{
  "arch": "transformer",
  "model": "sound classifier",
  "dataset": "single notes of musical instruments (NSynth)",
  "train_examples": 184686,
  "gain_aug_db": 6,
  "noise_aug": 0.002,
  "time_shift_ms": 100,
  "n_mels": 40,
  "hop_length": 160,
  "input": "log_mel",
  "spec_augment": true,
  "win_length": 512,
  "targets": ["source"],
  "num_classes": 3,
  "norm": "rmsnorm",
  "norm_position": "post",
  "hidden_act": "gelu",
  "mlp_ratio": 4,
  "head_dim": 64,
  "fused_qkv": false,
  "bias": "qkv",
  "qk_norm": false,
  "parallel_block": false,
  "inner_norm": false,
  "subsampling": 1,
  "layers": 12,
  "width": 160,
  "positions": "sincos",
  "pooling": "mean",
  "loss": "cross_entropy",
  "init": "trunc_normal_002",
  "residual_init": "zero_last",
  "optimizer": "cautious_adamw",
  "learning_rate": 0.0011,
  "beta1": 0.95,
  "beta2": 0.99,
  "eps": 1e-08,
  "l1_shrink": 0.01,
  "max_steps": 2800,
  "batch_size": 64,
  "epochs": 1.0,
  "lr_schedule": "cosine",
  "final_lr_fraction": 0,
  "warmup_steps": 80,
  "weight_decay": 0.5
}
Rows from block 6, named by matrix and row number. Rows with one number belong to one neuron. Each number is 128 + 24 x the weight over its row's rms, rounded and kept within 0 to 255. All counts start at 0. Numbers have three digits each. After the name is the row's rms in percent of the matrix's.
# fc1: MLP up (model.blocks.6.mlp.fc1.weight, 640x160), inputs 0-159
# fc2: MLP down (model.blocks.6.mlp.fc2.weight, 160x640, transposed), outputs 0-159
fc1.27 109:126098147082149123112130149149176125145201203161184161154113126093114119128128132144182158124123127132125106118129129165117120128144143125128099126123131143122144192109129102179155118139160178176159133097108128145175103128119132140144127130094093065108097106119127092132125129117130092097132156127120129133133125105101111091136131116134127159172107124134118139118113128122173114078074117092093107138128100129115123135124144129120123127111126127117125122141123126117106072143128143
fc2.27 104:129127136177125132150137132124154118116107090131082095127137130128121126132137133132119120131156151126127152127120130112140125136117111125131125104126121120132124096158151137102103163179090081112071128217122103156088190129123124138141121160118169132140145127141133126105130113151124137128087111123135127124121144083140147144164123144149125129139157185145150129138141116134071111174162179144173152133141212135161128074134131132111138154145163132125134148128128135149149188132139145
fc1.28 104:126124136086117127090148152139200120116211139153153136156118128115124115106143150129140164127120131159124129112137109167087146134133102123119119145126127117144121161123150069221158129159180150132147126117120121143120112127106132127108155136099091071104121040118062098129123111129124088105095130171126136148161111102111101101135136120135111152159108112116127122120111129126165125084128124111105142123126124139137128132111130122149124128133128112100112129139130142114090103129128133
fc2.28 103:125141106217162123161121124125151122129102113126104111084131125146122127131130124126110112129145141152126128131103130130161126158114141112161134109125139138132121128155145185073126145135130121167102119189087110181090128126116113135199111140116137125133136131158161120083130145161127132119083136101130120108118163043137137142128117134112117131134165165175132134145152092173092092138144158110150148137149166145128125117135135133092139141148154132142135149138136125158188141139135139
fc1.29 092:141121144168125116100131141138176109133176147191133124097119110100130117128132139134171193142128136144116082143131149174115146070133112130113094178094113133111158130135129150163122121152163148163154136048099129162124069176083145138112119102101126132126103085127127094102130116121131084120130157132113113124124108092112108103128128127117143129161114124131112153147085136101109125114127144112148128101120138120122119162128125125139120144121127141127133107159136079098114082163105101
fc2.29 100:130153133168212134151126116127151125141064123102079150124124113139099128142136131131140075131163139159133140122122131148127128173138104085136131103124132142128135108152146116103137150179127125138086129224115114149124137127122112161166124145120092113139140112132092168134131128151146168120061082117129128128106188114136137144127126124128121118140134182128131132132124129132102089150152171127151151129144162135126138098128093129118131140146150128122134134123124146166148181151133164
fc1.30 096:155154128133168127162097136126175106135128125130135110126124135124151126116126134149172133116127135124109129039119131062134130132127114139110110166046107138110117073123059110142068116134190137130111124132123119121063101128126089138131112115112123112104095122124096109165111171106140091125136124126118144132135139118118095111119120128173128183176129127094138088094117128126131145107137133110134103128127125136103142141123127118097144109137134118091133126156131132085119081124126129
fc2.30 089:120085125149093118102149096124099135103103072113134133108146125125100126132143134127120097125133139150144123174108121157124116130103164108136118125153132108135117148130128134085179122162110124129123118123130113113101112122119080123139117120147116117139164157106152113100136054195128126111111122125127128128121145106131111136159130107092129109118108190118138214124107131118098158202131138133136115129161156132118125051148114138125123120112141140118145140123133144168097202123141152
fc1.31 100:124129141175132157123147089131145136120217058141120084121115132099142125128125126134108135119108082159103119184088134180108143120130149104130151119131115143149196095138164156092102118120145173128082127123090153129121101169118157141095132108083126146097131102121078142156144121123129140115141156142126093116093134052126133134124123141116149114126115126139113148135141104139111115096131132124135128128128146124116109138114107125110115114099127124108143127138129089121129134153123199
fc2.31 100:142129112095123137150101148127090124132063155127105124144130122154130129140134143135131137130157158081149162108149137071092136139110073140127103140124130096131052101127115093147125100175055059109098135130144127125094152121128091144128128129112124127143112107122160102127124130122087096138134106131134135129134120169130104153134135120174132168207150136122145127094128176125110127138145146135143144136132142130132171076131132131147125147130139130145127133121133138128103179127134078
fc1.32 096:123137171171151113132117087131125128139172111141122112118115142110128130144128132157137144133148125144134128155128144215154131116130177126072180170126135133122141081133103144129121121162182145127134136136110143198123122162119145128124128113143121132099132139132125119126114126066133087120128152086097120151103116121115119121121124134109133140145120121153126242155128129125128137122137121139124120100139170106120061205130083123121120141121127118118131128144135136132142139131128141
fc2.32 110:128127113085133133170131148137134126155082108115133128136127139165140137133139138134141132124140141106136132101143128072091118150103052131156049119126140138129126109155151112128117129136110098151079124173131117105104133120128112158153122112108122130158099095123134136113124122129133129127119121174129151075158123129128080137109122107124128137160126144137148049048109142084065088094100137094122134134140112145136172056129133127112144162119128128136127134106121121117125129129128127
fc1.33 109:117086139158128052113086068126120155065127137165135115125148128123117127126125128122120125131129115086132116139122141131121119109127092080094165149137187133129139128110130144096121107157016100101112123113097176079175135136113127066147142165086132146104154138126135148078128122097100085131120140136122128130128093127120130130133137128109145128116148137138129172160112136118140120115086132111110141116130130104094096126129124127125139139123127127159128137144134126170138142132133133
fc2.33 117:134144079119156174237122170135127114157120094101127111113128132150156133129127131134121127134151131141133185124169130128100124151121127112133116102125063148123120108151127085132122108035151142187096128148125111129096125122124139153144096071113131113163077109134105131142121160124158176126126128120125126123077157144140100133119126101105113113142104118118149075074134123127096119122135138127128112130143142153140142105129124126114149141133137126107138129110134133103147114117125152
fc1.34 115:126127128104125129114078138144082175061096157162141118132111100111157108129140119126133129125072123118152097129134081121102128133135113136131068132082145143132086138131134111168171136121017097140168138126110163075178162132124135113126145152131123129161125130170103137144130117145077113132137129137135185126116126141138159111126140111126133091133116166192106119112099125122128112124118124122129152185115123123111146115120143132158132140126122128129120119106120127142116133132124131
fc2.34 103:128103117190147130136202105125186131171162134133105150110127131124130121116109114130135120136184153168132123130111134197159139132135151134151157137138094091128136145142145125109117128126202183136121135159127127195069132108127125134141129136105138115129132105096101132131117123130132140157091132127125101155137131128128138133117114164118118118130127121120121139221156121136148114146145181133159135127115177136132102165127162128106118142133144128132132136159126138157167126115130172
fc1.35 095:119123147138140102121064104129091141087130106153142123202134142115129131123126128114116132114078117111123091171136134135136080131127164126133106128139184118118192132127118134117145103091096108130096124139094151095166117193162129106120125079084096131131078104093113167097120164102117134130145155114132131116099146114130214131143132145115129116125099132150148129148124127120115146055128129117124128140115098139141142148124151127128147146140135127138132148133116101167116152133131153
fc2.35 103:126129125128079135097151157125128137131121141125124106081079083132188127126138128114113124130156143131110162115136127105126168140179124134105151092129086134128113102125122116130117128185112098125117116110136119156104134079104101104127135176153171099083174105142129120174127135134146121132121125141127115136191157183134106150117107113129101127130121144124124128144113139124138135215171179179162153119126180129125113124127134126138103116137130125072128126114125139120135159090128139
fc1.36 104:138140106100136165128125163127160097121073124125138135106151145162143129134131129125114130129134147161136149100128136120148177149158126141096131168085102123138094072122116145159085150144133102102141128132154129105066184062152098111099128176174101101153130137117130065139136165139176107118118121118134175130180149157133098124129136125153106127152103128110128089133121142100133129121117119106144131126122125116138147121130121128131129100118128128077116141091134125096076115099132077
fc2.36 110:124131129145146097102125084127122144128166115128125139138125144127105128115127129141129118126125126128141120138109128132140106130077170112119138077166127137128145191133118115091152103118187165194138127159134138141171107161144135157165133049135126169109134158153119133124128097128111133112117134134132076098035082083116124094130135128103134128095141132119150164102150097156123128106128122113085128140137140149141137173134126135143136167131150134140141131119108128144194114151132132
fc1.37 300:114149130128127109134125129122131125150113143094112097148109088128117112113113090126085133126138110129099093145140126142095120079107134107108100119107091121135111122123097148128130093178115123129100049113086092134132103130072124095093113119097134114100127106145112084133099079142084096139114121119125161062128080127132124113101127118119086131132117120129140159129091137087118129136132129103136093131084127101118105130105143088112141074142128099066109136132114090113088162124133124
fc2.37 223:151116143121139144144161135094158107096131120121124137132141100108120111149153153168189131117157151153119130098114124125142082170128131092146145137119119142138161168169139127136130154132117149149131151125152123142121088137125159164141116138130091129150116117068106158101140200150153113090109116097126126122142162108127119159158113167168167144135152136128129136142189164192168147146153163154136151127132167093093128139146095146131133121138163151157130160126124116089129123118167147
fc1.38 095:129083128154117141122192147126188109132155143125129133138130132127130122120131130145156142157127174150098110129157130159135152129131159140149169083177120132121158192157140133191144126141163173164144119157129134152229116139129182135091086134127077087134096104081129168139117134133161113108119120122129195128143137119118104128111131133117123153129131132135132129104114145138128130127129139104127126127116115131166149198129126120159139123128129123120117105135120125134140123133127135
fc2.38 097:111137182130133129074050084124146153146089138168153134146107118106138127122128126153132144122137140126118107095053126126161124121125105123094065107113108094131096076106131111122101175134133133108106122140106107131038128124118126137152149154126123133102156145154151129109128123142119116129130132145133087103129089121139169134142126171159144133150148155133131129148149109108125125179166127129171137127129199123127104132126170130127105127146148129115129128136124115127145147136133087
fc1.39 087:146137141125123160143129179116160131148127133131127148095101121102141144121132128143139185166127136125125109065122123083120149134114096137158099136111028124125100147155111145175081135082143145129091140130093122110112118094133114150125118129139139102165128158135100112152123118173146104132140104147125142132106145153119089115074128132131127129195119123130122088084141137103072128147122108136168110141131120131109132144128130138110105122160126128140123093108129127063127080107121106
fc2.39 102:122097171146134116089122056129133123138115146141142147146133120107124127136103128152170103121141141159143087125079125189131126123140152135112136155123169089136128163100136123131171155178154143119149128133129127124126130146124140126131138144123107149087147163109146142131126094134111128145092128131128130138112080103128176140150136160150137158133136144102132195141126124120175129152147145121189180124129165117128127149130152130149119129126144131093129139150133151164096228162135128
fc1.40 074:187129126142151128175113177128143124158146150143157135142102135092130100121132131155159164116099145146112085139135127153098193136142109132135140096124118144088132094137124158108104122131149165189174125135128123161100076136118080130142103128132142077187120143115127108117105139111152067125141124144135124102115131120120112130114123070140143139227126154148117144116130128105141118125130155109174127131122126135134115129126156129110126126135096127130121127163125098172142154146123143
fc2.40 078:114132150187135121089112072129134132137017139114064139142119120115101127122113126130107077126154146138120121113090123104155123157110122103126127133136120125140104125117128133146144140167158125059115142163107122083112138112120142122122127148129103134072132156132121121107130133147133149123086135121135130118115100115141171131141122141139120105130143144095134132112128141092098097180152148145154127132135187133122135118135139134123115129138160134053124166103128145127128196149137116
fc1.41 080:146118154129141055099098103134112118109193120155130128097138092114119110126114152131142137127135134143081089142119133144064126129137124093124107156102128135128152098115130142104059119191134129146073141127127135147129088158098126127097113150061135125082115126135124136094133107089135104115107141126096082128142123112099086127104122113126161141141122118140121169115113132119110111113136122123140125132129141111073119192124112124129118129119127117147161132146140051148127128143109148
fc2.41 097:130144123160150168180123123133147117139077112088102107129144129128119132144133139158135109130143136135143134096126126106116124131107111085145121113136103114127086105140118069158160091121123106068033125162114110101084164136126097137165126082123110127154115126129119108132116164136135125132106096112123128139052135100138141139147130162135133159195143147105139122117128132102104126151139154121146094131144169143135146060129116129080122129129133128115136129119134174124110167122129119
fc1.42 101:122121152168161122122148137135114120128173124146118128154101140138149123127132129129138132125130130155123092169160127186128166107132147130114132110143135121120150130155128132139117111132153197223145128154071131141149129209129128137111117099099075129146096124132085138125120118109118102130130145130132128126103141116116197151129121143107125147176125136136138160103141128151110149113128173126145149125113127138177129165148136129184138151133133124126126132110112118179152189147115170
fc2.42 097:114134137110127129122108128129143149136049164129130127132087091122131132124139121123107124119149143120099132118101130128156150196166095139123130119128126140135118102085172143117116152195087114062154125126146124120067123087122094077141136186144123112083132128131156121136123154145159138133136140150135141106182091149147110128109106108128111122140116136129121088145113128080137083171151146132171142122133152123096126083129157128115109079141138128086117135114127133122100135140129104
fc1.43 098:146116176099139107140152123140163131160227087128155148115074113118165126127128138160160164129127142157132103147105147157070121094146141131131089154112128128106160105134155151107101123059131134168130129126108129139099087163109126127129116126090123079136114130072128122132122118141157095122107174140090084145149112095117084128124116129130133133175096141137115155101126108145146134154133156118164151141139146125082126155125117124138122145125125124169122119141128113135120119131118158
fc2.43 093:128129127170143140154102125126140091110054136130071121148149124135109133144157147135141087128133139116119130078110124119168118146106104110118115113121123087130052092139094112148137142227109077097119126160109111124101170127122140136144133125115112129104112124133119099112127132139103105128102072116126131128134147120156158150160126162161132150190158156098132126096111125090122079137131122130143136123139151146132128081126132128147124129126131126083130130107124138128101184143130115
fc1.44 106:112126180135170116099126108140136124121208119146082121143146128117147129130129130109128128126144124131123139138128123149133134098156177127136159104173160146126132132171117165103108117122114139145116169125069142119182122229128142150136113116089103194135109105103100127138105116086128147139190154128147107130092134105110168143159111141131137121122120145118128125164124112133130180104137147142123115138121127137170098154129112128153128141140117127132123106133101112172162153149131152
fc2.44 097:131148109120128158159136190130126138123090157119126133126110093127113132132131131143129140124131159132122139106134134103131147168146119163129095118084130127129124087119172128148162152167098109105127129114139121115048078101116111109128133160156144129108132153158181116125137126148135108139133139138138145113182162208140082159087125088133126141174122125148119104116123152100142058173129125138134159127134109121093186083128149135134129110128117134083133130118118117103092126135128116
fc1.45 101:128118131109061095071157169128132110083106126154112138154137112072094123131128128128128130142106105102135029138136134124131133122092122140125096136094102104131135161133172144095127131130154088130129125125096144130185125119116055128150160139122174138143158117129130116096133108145109124149129089170135131132143083151078140125122132114115126085116106129158118128133119128033124101126123127114139127120131133127100097093142131133127111131125117144129130129145134125111161121134131104
fc2.45 109:133146136148198160196121151130141131125146135138128126134131122150126129128108117110128131129128147134140187136123125185122127147150202101140174108173183150133144125155133146132169141121085085181180143147113126074170129131125112135158115156123109129139136168133114114131125129120139146127108146105122131135121192082133141111136127126129123148139115112146122116126109123195169120083122107157125161129129116132128123183128138128170143147126136128144128141125128160141128172152130167
fc1.46 091:145109122116141119143122119127126146209129185100106154138124122128088118113122145139158136144134099133120105090137118108126145129151101126127166099081125127123137114127115160121111099147113164139097107195132134157122117145136130113139134115091188127127161207108124153097142117141129140130105130068121083144129126130115100126130109129129137137121179137146133084155143139130131093127139131103075089091143132136113113124126125128053139114155134134166134129124137087165139071110120116
fc2.46 079:128126156132149151202132136131132105106116113118165123134131132121098128153123138129144148127124127102146135144126128140121098133117124120144083128141153138131128126137145140177125147117145088097149127081130126043110138135125136137136117150140070124147094159130128127102111145121177114119201126127124162126150108121175127140151130134163131128148078129092146112025102133085109162137127109125165160136139147141126135127129144127177122127110134129119129138116142151086096184141131091
fc1.47 093:117108165132046128199199103126169079113145137123122120087134106112121127142127146120150143160162134136145139175145129155118136096128124161114164178133119141138140139147132134145108092147191125106115133128130125128124141128115162129091109184150113139076197135110126113137140130129140125120132128132113118170127142136091081118126127130125110128147125094136094161127090128133107159181121127162148151102136142093100128150114094128144114112091126128137121138109135141083118126117116138
fc2.47 113:136134127112179135114050092138136135174132125134127153168130143149098134130135132159168139123135135142136121075115135127131089111109156125126085092130142125127110125129118085118149135095149156154123140182143129134144127137149145155171137075117122148148063156140104153145134093124129132134103113127132117112108122103129169127129134158133136141121152137117133088126156114154127057073117129073053106127133127138161137154126117130119160168125123131142150128094115135149173095149126104
fc1.48 074:099135141071056167126080140134113100115069128124117150116138125129139130145129134098125134166122099111160088127138116124132126129131125165158149137127089105135116105148131130110124128107154055064090146116139132078094203126134093136112131136185118135166195139095112146102143130140122123130185125123124136129153107136148160126139134139117128066121103141158132139160123123081114140134118125127181132131131125113129114147132140134126104168125133132137130131132126131096126159115141128
fc2.48 096:128127154144138136072139110130134133139143150146133127121108134152153128111127124143165149125131150170123121123106130202119128130164189132109139134174150135125123175129116138187163145191132148180170130141132145154183118135135154133177136129114132155103136129148107155194128114103119125159103126141131107128133161128138122147119123136127128182130144125128120096118100114168176119111129137127117197113119131151138128209121134126190125139130125126101128124119113129156155154132121135
fc1.49 085:152108183094184106129087139135146099123178132153127129132144099113128124124128141133135142138132131140115105136119130156096112124128136128141149123077126129108147163124129139122125102169143172161161151138147140162143124133112137179149121123102110134117132141079109136113134118047149129149130125171095127122095164119116093092140105049135201126143124128149125155139112130114128134155138141102142133145133135128111104214117092121129112114124137119122141115129129070139145175139112148
fc2.49 117:122142134165128142135121113128168132135096151122109126148128124116124128133129133170134147122131131148141120098118127128125145120133121123095084101130125127133105026112131114156141132116125106027048112146109122116023128142132131094128130149126121132130125127152146117156128134151137103132111114100133128133128122120129179155137140195134128143178158167064117109127128122106119093139129134132130108128127164127114144093126127128103104139125129129104127129082124168129105131141132134
fc1.50 089:132123129086078126114168141135101138119120065129097140100128110120126106145130129111095165165117128119133118134121127133141122086131131144113129127121171037128122196140138135118192125132129121162159170128131115108188142108104136164132130142130120162153151132133136128076137092217132093141165110175132145127127108151133145134141125130129129097112105113153122136134120126115107170137126118162203148136132136129128125141133141129169105135137129129132127104152128119108148159123131109
fc2.50 085:135149126164194100125104109120152119143101127143124125116111120129127122125128125137147087120138149149134120089101128144117140153201187095161152151126173182130123133111114128116156157156146131142170129157112138119162136142125123121163128211114129121105116161134089123208132182094146165157073126099127122136143168102125089129092127132133128128129127117134132111132120118122185049114126144109121148119128129128128123122116135128128119141132133126112129127101110137157107163130128141
fc1.51 094:132125160065086128145133140132169100084125121131159128161120128139115119123131128127153138145098140084135127125149121133110131113130139145140145133153151119134122173123151142178146139132130138125212128155151129123164196113129135135064123126145079127137093123080130128126119151096155114098090140128127188142155155123146123108143146128146123145145138141152131126087079129148143164097113084109104162130117099119155177167137121132191133105110133108107114134101125151138086141121140130
fc2.51 114:107128133197132126113133106127137134163141120136134130129118138119167128113130118146130134121145155151114128102069125127163137139124144130104111092130089122128134121135122104118061139108186154147100109142106107194051091130130136128179130130113133126111142129169130166124121095158121118130099113157129105089130094124126130121123114177126128121115130131115129097141184070133114100153150155118132125112127186169130082163127148128071129139143128128127128126117120121119193101107125113
fc1.52 092:130125158146170145109104115129185100142188135139162128134110125090129122124130131159159153138150132109121126111123139145110180103126103125113151157121111132121128135128124109158131120188204244138121159140110150161176154128100127136117122126123098134109133126129082128144096139091131076123133130109115142157127135126101084124133120096137145156168134114126123146124112131121128145104128101119121127125134134112128107200126090140117098109123129125081128109123134127121125082136101150
fc2.52 097:115101138137126106156150089128187133135086125131112151140136128139125129132131130174136126122148156131152128101097128118125117131113141129119040106140163129140129118125165161085128149118085091122116111160124112114080116135127128133191132127114131134156116110129164133126128119153133129128084130132128133112133064099132118133129139156141127136158146201113153114118131122128088081181142186084150135129142194133126138069136146133108137153132151135135132148096125147161123171160137130
fc1.53 117:129161130114159164132206148132136139136099169124138101133135128116156115127121139136128126127123135109106153069109125093206139159140122128123171162113120099128095151112111085153129157164131170148117127151152140133170130055137146132130133146154113143143129111155123123155124171148121127134122070131137185128146123119116119102132127131170127135135121095124120097128132125129172128087113110087116142131128127123128143141123121127139145092125128121044125111105128133069093086124131116
fc2.53 099:133087131127070095083092089109171133153129102147111155121143140120098120122137131149134124135125145118150130131134139106100118127127130141128081109129168172132132122118156161075122149079135113113105115162122116111097121155140120120131156120156124138129135128114138096072153073141129120121128160119134080140107101119117147120137160150141138142134166183126135179143151108144101076151150166139116123134132183153126144090139135144097131161133148142172149137122130153194161126171160154
fc1.54 114:137121132157118181121139158122144137132059140123140106107129119149129132130128128145127121133144127129130134062125122105146184142127124144162124143121082129135080160128131096207167136144170124151123123129115119119133160096143131128124115156204114129120174134124120100194137161184114102124092087122127198129131151148132124117103129128129128144145149124150119103116113127137157124116108118130111150127127119122130171114128123137125123090114121129074104124072129133073107093116112115
fc2.54 109:132115152099114084110157069127139132138221131144128151138138167105113122116121128129143129130133134104146123176100130183120125099148169138119097100131164088134177151134156156092070157100140162144159144139148140176145121140148130173132136118110122150133139137129124158112128051112124158128131141129133108124124064085109135096148138143145152128116128127116142158163156114128082128120135129124132119137128145125137100147138152136121138178127159137174136140148120123160161127148139128
fc1.55 093:143114135124195125106096137125137102194127128161122126132116080123140126112122127129128146122112139110067147066127125126113161134132112129129122108130126100123125077180099159115104129158131134168148120141097120140134082152131130129145122076125148124142104094121099215136094127105159106120150140140137114109117139093117131132126119135140177155178129129134139081105147118135123099087114114098090126135128107149125126134125152129122122090125115127118133124121129079161213142129118152
fc2.55 097:126137154138081121138143099130136145091105141103129128129135123093116125148112134135122126126131136152159105159114118134119116124126134125159125125123121116137138132089155154149137124139107129050116130100131130111079121124119125119062122187119124109127140166117147105061113125166128122123128139125128133136149094161135131141144132132141127112130124151116134194135123159103123163214158141140223125133129176109102141153142140136128094122138151136157125143165136162106071177142139118
fc1.56 082:125133106100120136122126166126104104109104118095120127129175145145108129136125127122109122114125121110127149110126121130176179191172161152150116098168111109131112170130135109175176122123160118113130114126124128126133177087155119127116141176171130130225129116112129109128127140167155160116125120132144173122163168145130122128130146121127123134114123121131132098153121126118155167097115107130125131130121112130143128132133123131143147059127142128089116128102123140078051099118137074
fc2.56 082:122120124109135110086184130124120118128135125151132119085093139135117118110123113124133097132129139103119172157141129131130110115117175134128175148134154154130178139116140158076133158129139142193176127158151136167159110138137135139147128112139123189077154141128093132137140063076126099126139141124131077120106113108114096119150130106135150123116114133169133161116128122169122117109112114127083160139131104139144136130136136139151126172122146138144138131118105109159220112112148169
fc1.57 111:117138128129121116124086092141127152056194105142116134144128128115129124129127124119103128108118120083111130202129120156144129116155127121134131137156154129147153121130173124071137128130119074150144151124116135118199154159115180132119130143079129153130124107131095156127140083079116205129137127123144140107108133113128206129171130130119133105096106128129090161143119118118100134133117117142124132140111131132164105126127130129143076127107111115132128123083113118146125149156123168
fc2.57 082:134128074117102158141176204137104126129109180120112120112102109129157130133123123110120120138146159138144163103140137101135164143133131155144139120115096122124117086123131146149085113141122117117117135116128131134029103117124104134122134143118117112130141139128166100106131159129125054146158133132134129133174163172129106147042128096120112115128138104143120091153159135139188131145146163172182140124130121143118169142128151134151130127145131133134132129141125132129129139122123085
fc1.58 085:127123122104093131117143194131161102192123120129133155146103111117127106122143143132187141116116129123120097114127124123103233140118129166146119095143112125109108131143136144146138118167210106139173122143130101125120119129126100139122102130152134119213099093103105164114112134147151108121124114148130135129163116135145078114077129085128125164144130156150176094122126132134135132141130146113164131122124120155149124147142131095142117098135128134132117129128124139116131124138125070
fc2.58 087:115125156218160119095124060125138137092116176157119152144128122124129121109120122096121109125127128140120109142073123172186123121122149122130130124146149068143140108117131183145132187140127135136172141137106125126116121128119137130121125151120115118071178202133133110115107110136079141122124159134128126128105119120141211131164118146163129126132139123151103154149129109113118107143140101133149134128129134123119122146128166128149126135133141128084119144147128131158115184160135146
fc1.59 090:133126143171132096115127111127077091158132124154123087092123111123128129140130129124145126124137136150131119132124128189065159089153152121118133124159182137108134128136102126128130137129131113127129136125091110138085113165098116083130132112081099173119124082125104110125130128070130114133117131135126112095088121121127109128115108112112135124180120111144138136109114135140128161138125206130150169120128131109128129155125124124154165164126125127152133136135130058150162231122124123
fc2.59 082:140165147099157139191108104133134140129063131053118141129141123141135132129134149136126139131167112122149132135144134112134134157129057111128132080086074128130148075134164100118114085140079143109065117164137130106126142088131112139087120134121125055114130119134104164145118114175129125128138130125124116153127148136130136118122131124120110115123128115090130118142123152112106104151152137108124114127143143110128137100130116126092108093133151127104128134137129170135107045174133144
fc1.60 114:125127119129120098072112115119125136098135127151106134148157117090069130131132140118133155130125125072130125140170116130205146097134140122135137151147123124127121176163083109122129126144141138142168155115103136094255146123155145133118145132117112199143139119117098108120125154114110134145136123153154173121125126144098175110139128128125122097119100119118120132144114104109125170103123128143117138129090151135183104130121115130160097133133131133155125123150120127112134125150123088
fc2.60 111:115127106129161146209166199129141132134165136125127149099097123128136128133111112121120128127137163129137155136121134153126140159176182151136117084115165152134168079141206181116118170104110101195137133144122127140096111131123108142164131201132131087135148149135159123136137115128131117143128145123131124119146153106125108138091126081137119125136103128195119103139140120144142087131121142167145160128141123120088152148128156131119145144128127130128130131129121128125134143149128163
fc1.61 103:141153133132135136123122165130148113132125119142120079102118107060131117127130139135135142113136121132124152102130113069136211075128105108142049127087084160104117145143101081100129127110121144178163129164073129120132112194107132136184140113095107171155138164127109108182128123122101127148138095134147143127065125074114119131128114132145112116122120115125139114125139134103123143122130136140139122121113133137103121127124135125111139130135116124081131122096121091128172135128126140
fc2.61 117:135128132126129137135133133131134142109139160130096194125127121121085127130134132135141132128147143142129133145126129178130122195146113136156176127130124103135158108132208161131135128156052093114120139099184131116086126091125095134078125172144104067116140140114165132104134126170141141129155144076134132151195189142131119133123123127137131127138130140147117131161120145115135084137122130179157126130141111128120134106144127151132128139120135149149132151147137149127055126137137125
fc1.62 088:134112154064121188168132188126136086137091132099071142091112118093150120128110137110132155139124110071108107110127118106152130120131129119243097106122094125127111148143131113124105139127138124120113144170120136117150130134142154139124103107116108129165131132135100192147136117172140120114142094136138152127075142125139139129142133121133110105121120088129129122104128120083038128100114114122096090135145120124129132136128137130126108128112120127119136121124128120109125102095130108
fc2.62 100:128126133136121119062132090127128166137138162144158163132130126128119127133129132178202146128129160157139129117101127154125131128142154159088151137159167122132118136099120133130177147146139123100168129098162130099135137133133128121146161174145122152078148167131158123143129135121134108177137127086135129162163104132126134145130131159150141203152152139134128144150117130161205128150142152135168188128116158122128128189131148134164118146126126133154131131119138152152127175119132138
fc1.63 093:093119132099127142178156133143127130098120184123114152133138139141131136134116123093111103138123118085138116118129118085194125127136113141150162116141105133143123112136127122138137129166118036108135139134127164094231204106160126120089135170171115123161160122138125131128125124143128092109168121096138177141139136115129144129138149128124118124136142127180130139141093120115143165098119104114101100122128110123140128102137123134156146122126129131110115138071122147121115126118156094
fc2.63 084:120132142104112119062133094130099132152156129165166132126109138133150131111127118163162139129129146162127132128132132136120127146127159166099125128144123131123138209107136134145177153121133159226139130143167130097137082136135162155126136069138142136115109147143127149156128114104120155156116132193139115117166086164123095114093121106124127133095130127127129081120140122149161104128140148094126162131124131162153140186127169127166133148145132128150139124125117112159169116130124125
fc1.64 090:136156090088121110113114121129081115132127118103138130139142145148128130128127125125125133139130126126120104125126124168134135155128165175129158139146125132156117092126148223134097125171143190097090121117159119222094219083167084110075131153139146144109127147116142123101122156148157137103137145081126127140152134125131122128130138126126133128130125127132130125141131125118130139086117103094121119121133106106135090146133108134137126088115130135085123135104136092098117130101133093
fc2.64 078:113115167141121113144189134131129111089104122131165114115128144144189130130134131127124105122102131082164149150161125111135121125120106130120121150137164150130147185116096111107150127132087123147130117110119136056169097157136136114135111092139124141125164160167101139125128059110062103125123131167128124121073112148123123108132133086134126137112145130124144154110137144168137169141142134132105157130127149149166200126131133128164149137146146129168129133156107149154160117156133170
fc1.65 088:126135144152136131111095158139126105090141115132131069116140132121163125129131125152134154112136146169121100131129138168164172098187129129138096114130119157123168094144113174145131133123132120140146124154076128144059119190134099127083127135112127110127024137115130161137117106108129076125137141119129157155096174116122143145128128165135135133143149128123147141128123126127083161125144142111125123124108144134129116164123132126128161129142123126096113132182124122181142163142115177
fc2.65 070:125129163101130144130133091128123175140106138121101146136092083122111127123128127169118116120162164148095133118115131124141098185084118129164129154130063130129141175132181109154191135224134128123111122130128110120077124082099096137164121127156134128107157127132112132128128128141139148124109137138134130105131103153136073146118109091098109119128122142159124129114124144078146099210152147134144128120144153165123143127133151134106094126146137131089133132128115135117127131113126102
fc1.66 109:129195099107133109164144132153072127094088126126154129162147139138132115131119127125126128105122114113127080126129118094157152141127129156140131108111141147144133036121142181078091130155095105119133117197132140176094154113164101086077149135130155121146133162134131142115127129125128144106129133100129160150128133091124129155128143124140123129125177158128136121137118120074106106063120077099104127122124109124116124136134112156128130090133110128078129133120127099123135122094136116
fc2.66 107:127117130126101146102136136132118117128116125134153120128123133129147128114134127110119122129125143120144172146151126114136122143095119125131140162163120094129130159122110072164142128129128086099135144086151132000128109126130099129128110068155112129121146158121125095117120071127087113119176130203126112116116124209134095111117121108110130130108114102136133125083133141145139196133139125145149140138140136185154157130136160133152130126142141134167133137147126151126125133128134101
fc1.67 217:078151053141116115114112119131088141130135097122140120098125133154132128085097117091114106152060103172107131154112131137152146120134138120116093117135160127080130102114128139132143140136137132126142112142138133162120151146120121096089139128131143125126136146161163109096147119123124130113093129131156135134164156136120124106068123089108130134096130113164115139154135083127144133131114122090143111131124088130147125127084113088121150139134089073130152036150099129167160135137076119
fc2.67 190:115124180122124130128105129123175167175137186138116162169118104114150125128118097142095154169125120106103151137131180145128108121097109139129138124119123161094187140134169131124113178128118129092103082118116100133133132126123151130140128118138138131111171115140125135132137101190088177177187163191162154115093110128163158146140124131128098136134134132131130142145139155127120122139153128143126108173126166134126117129083158084098138117140134083103131110146122128136128103148131130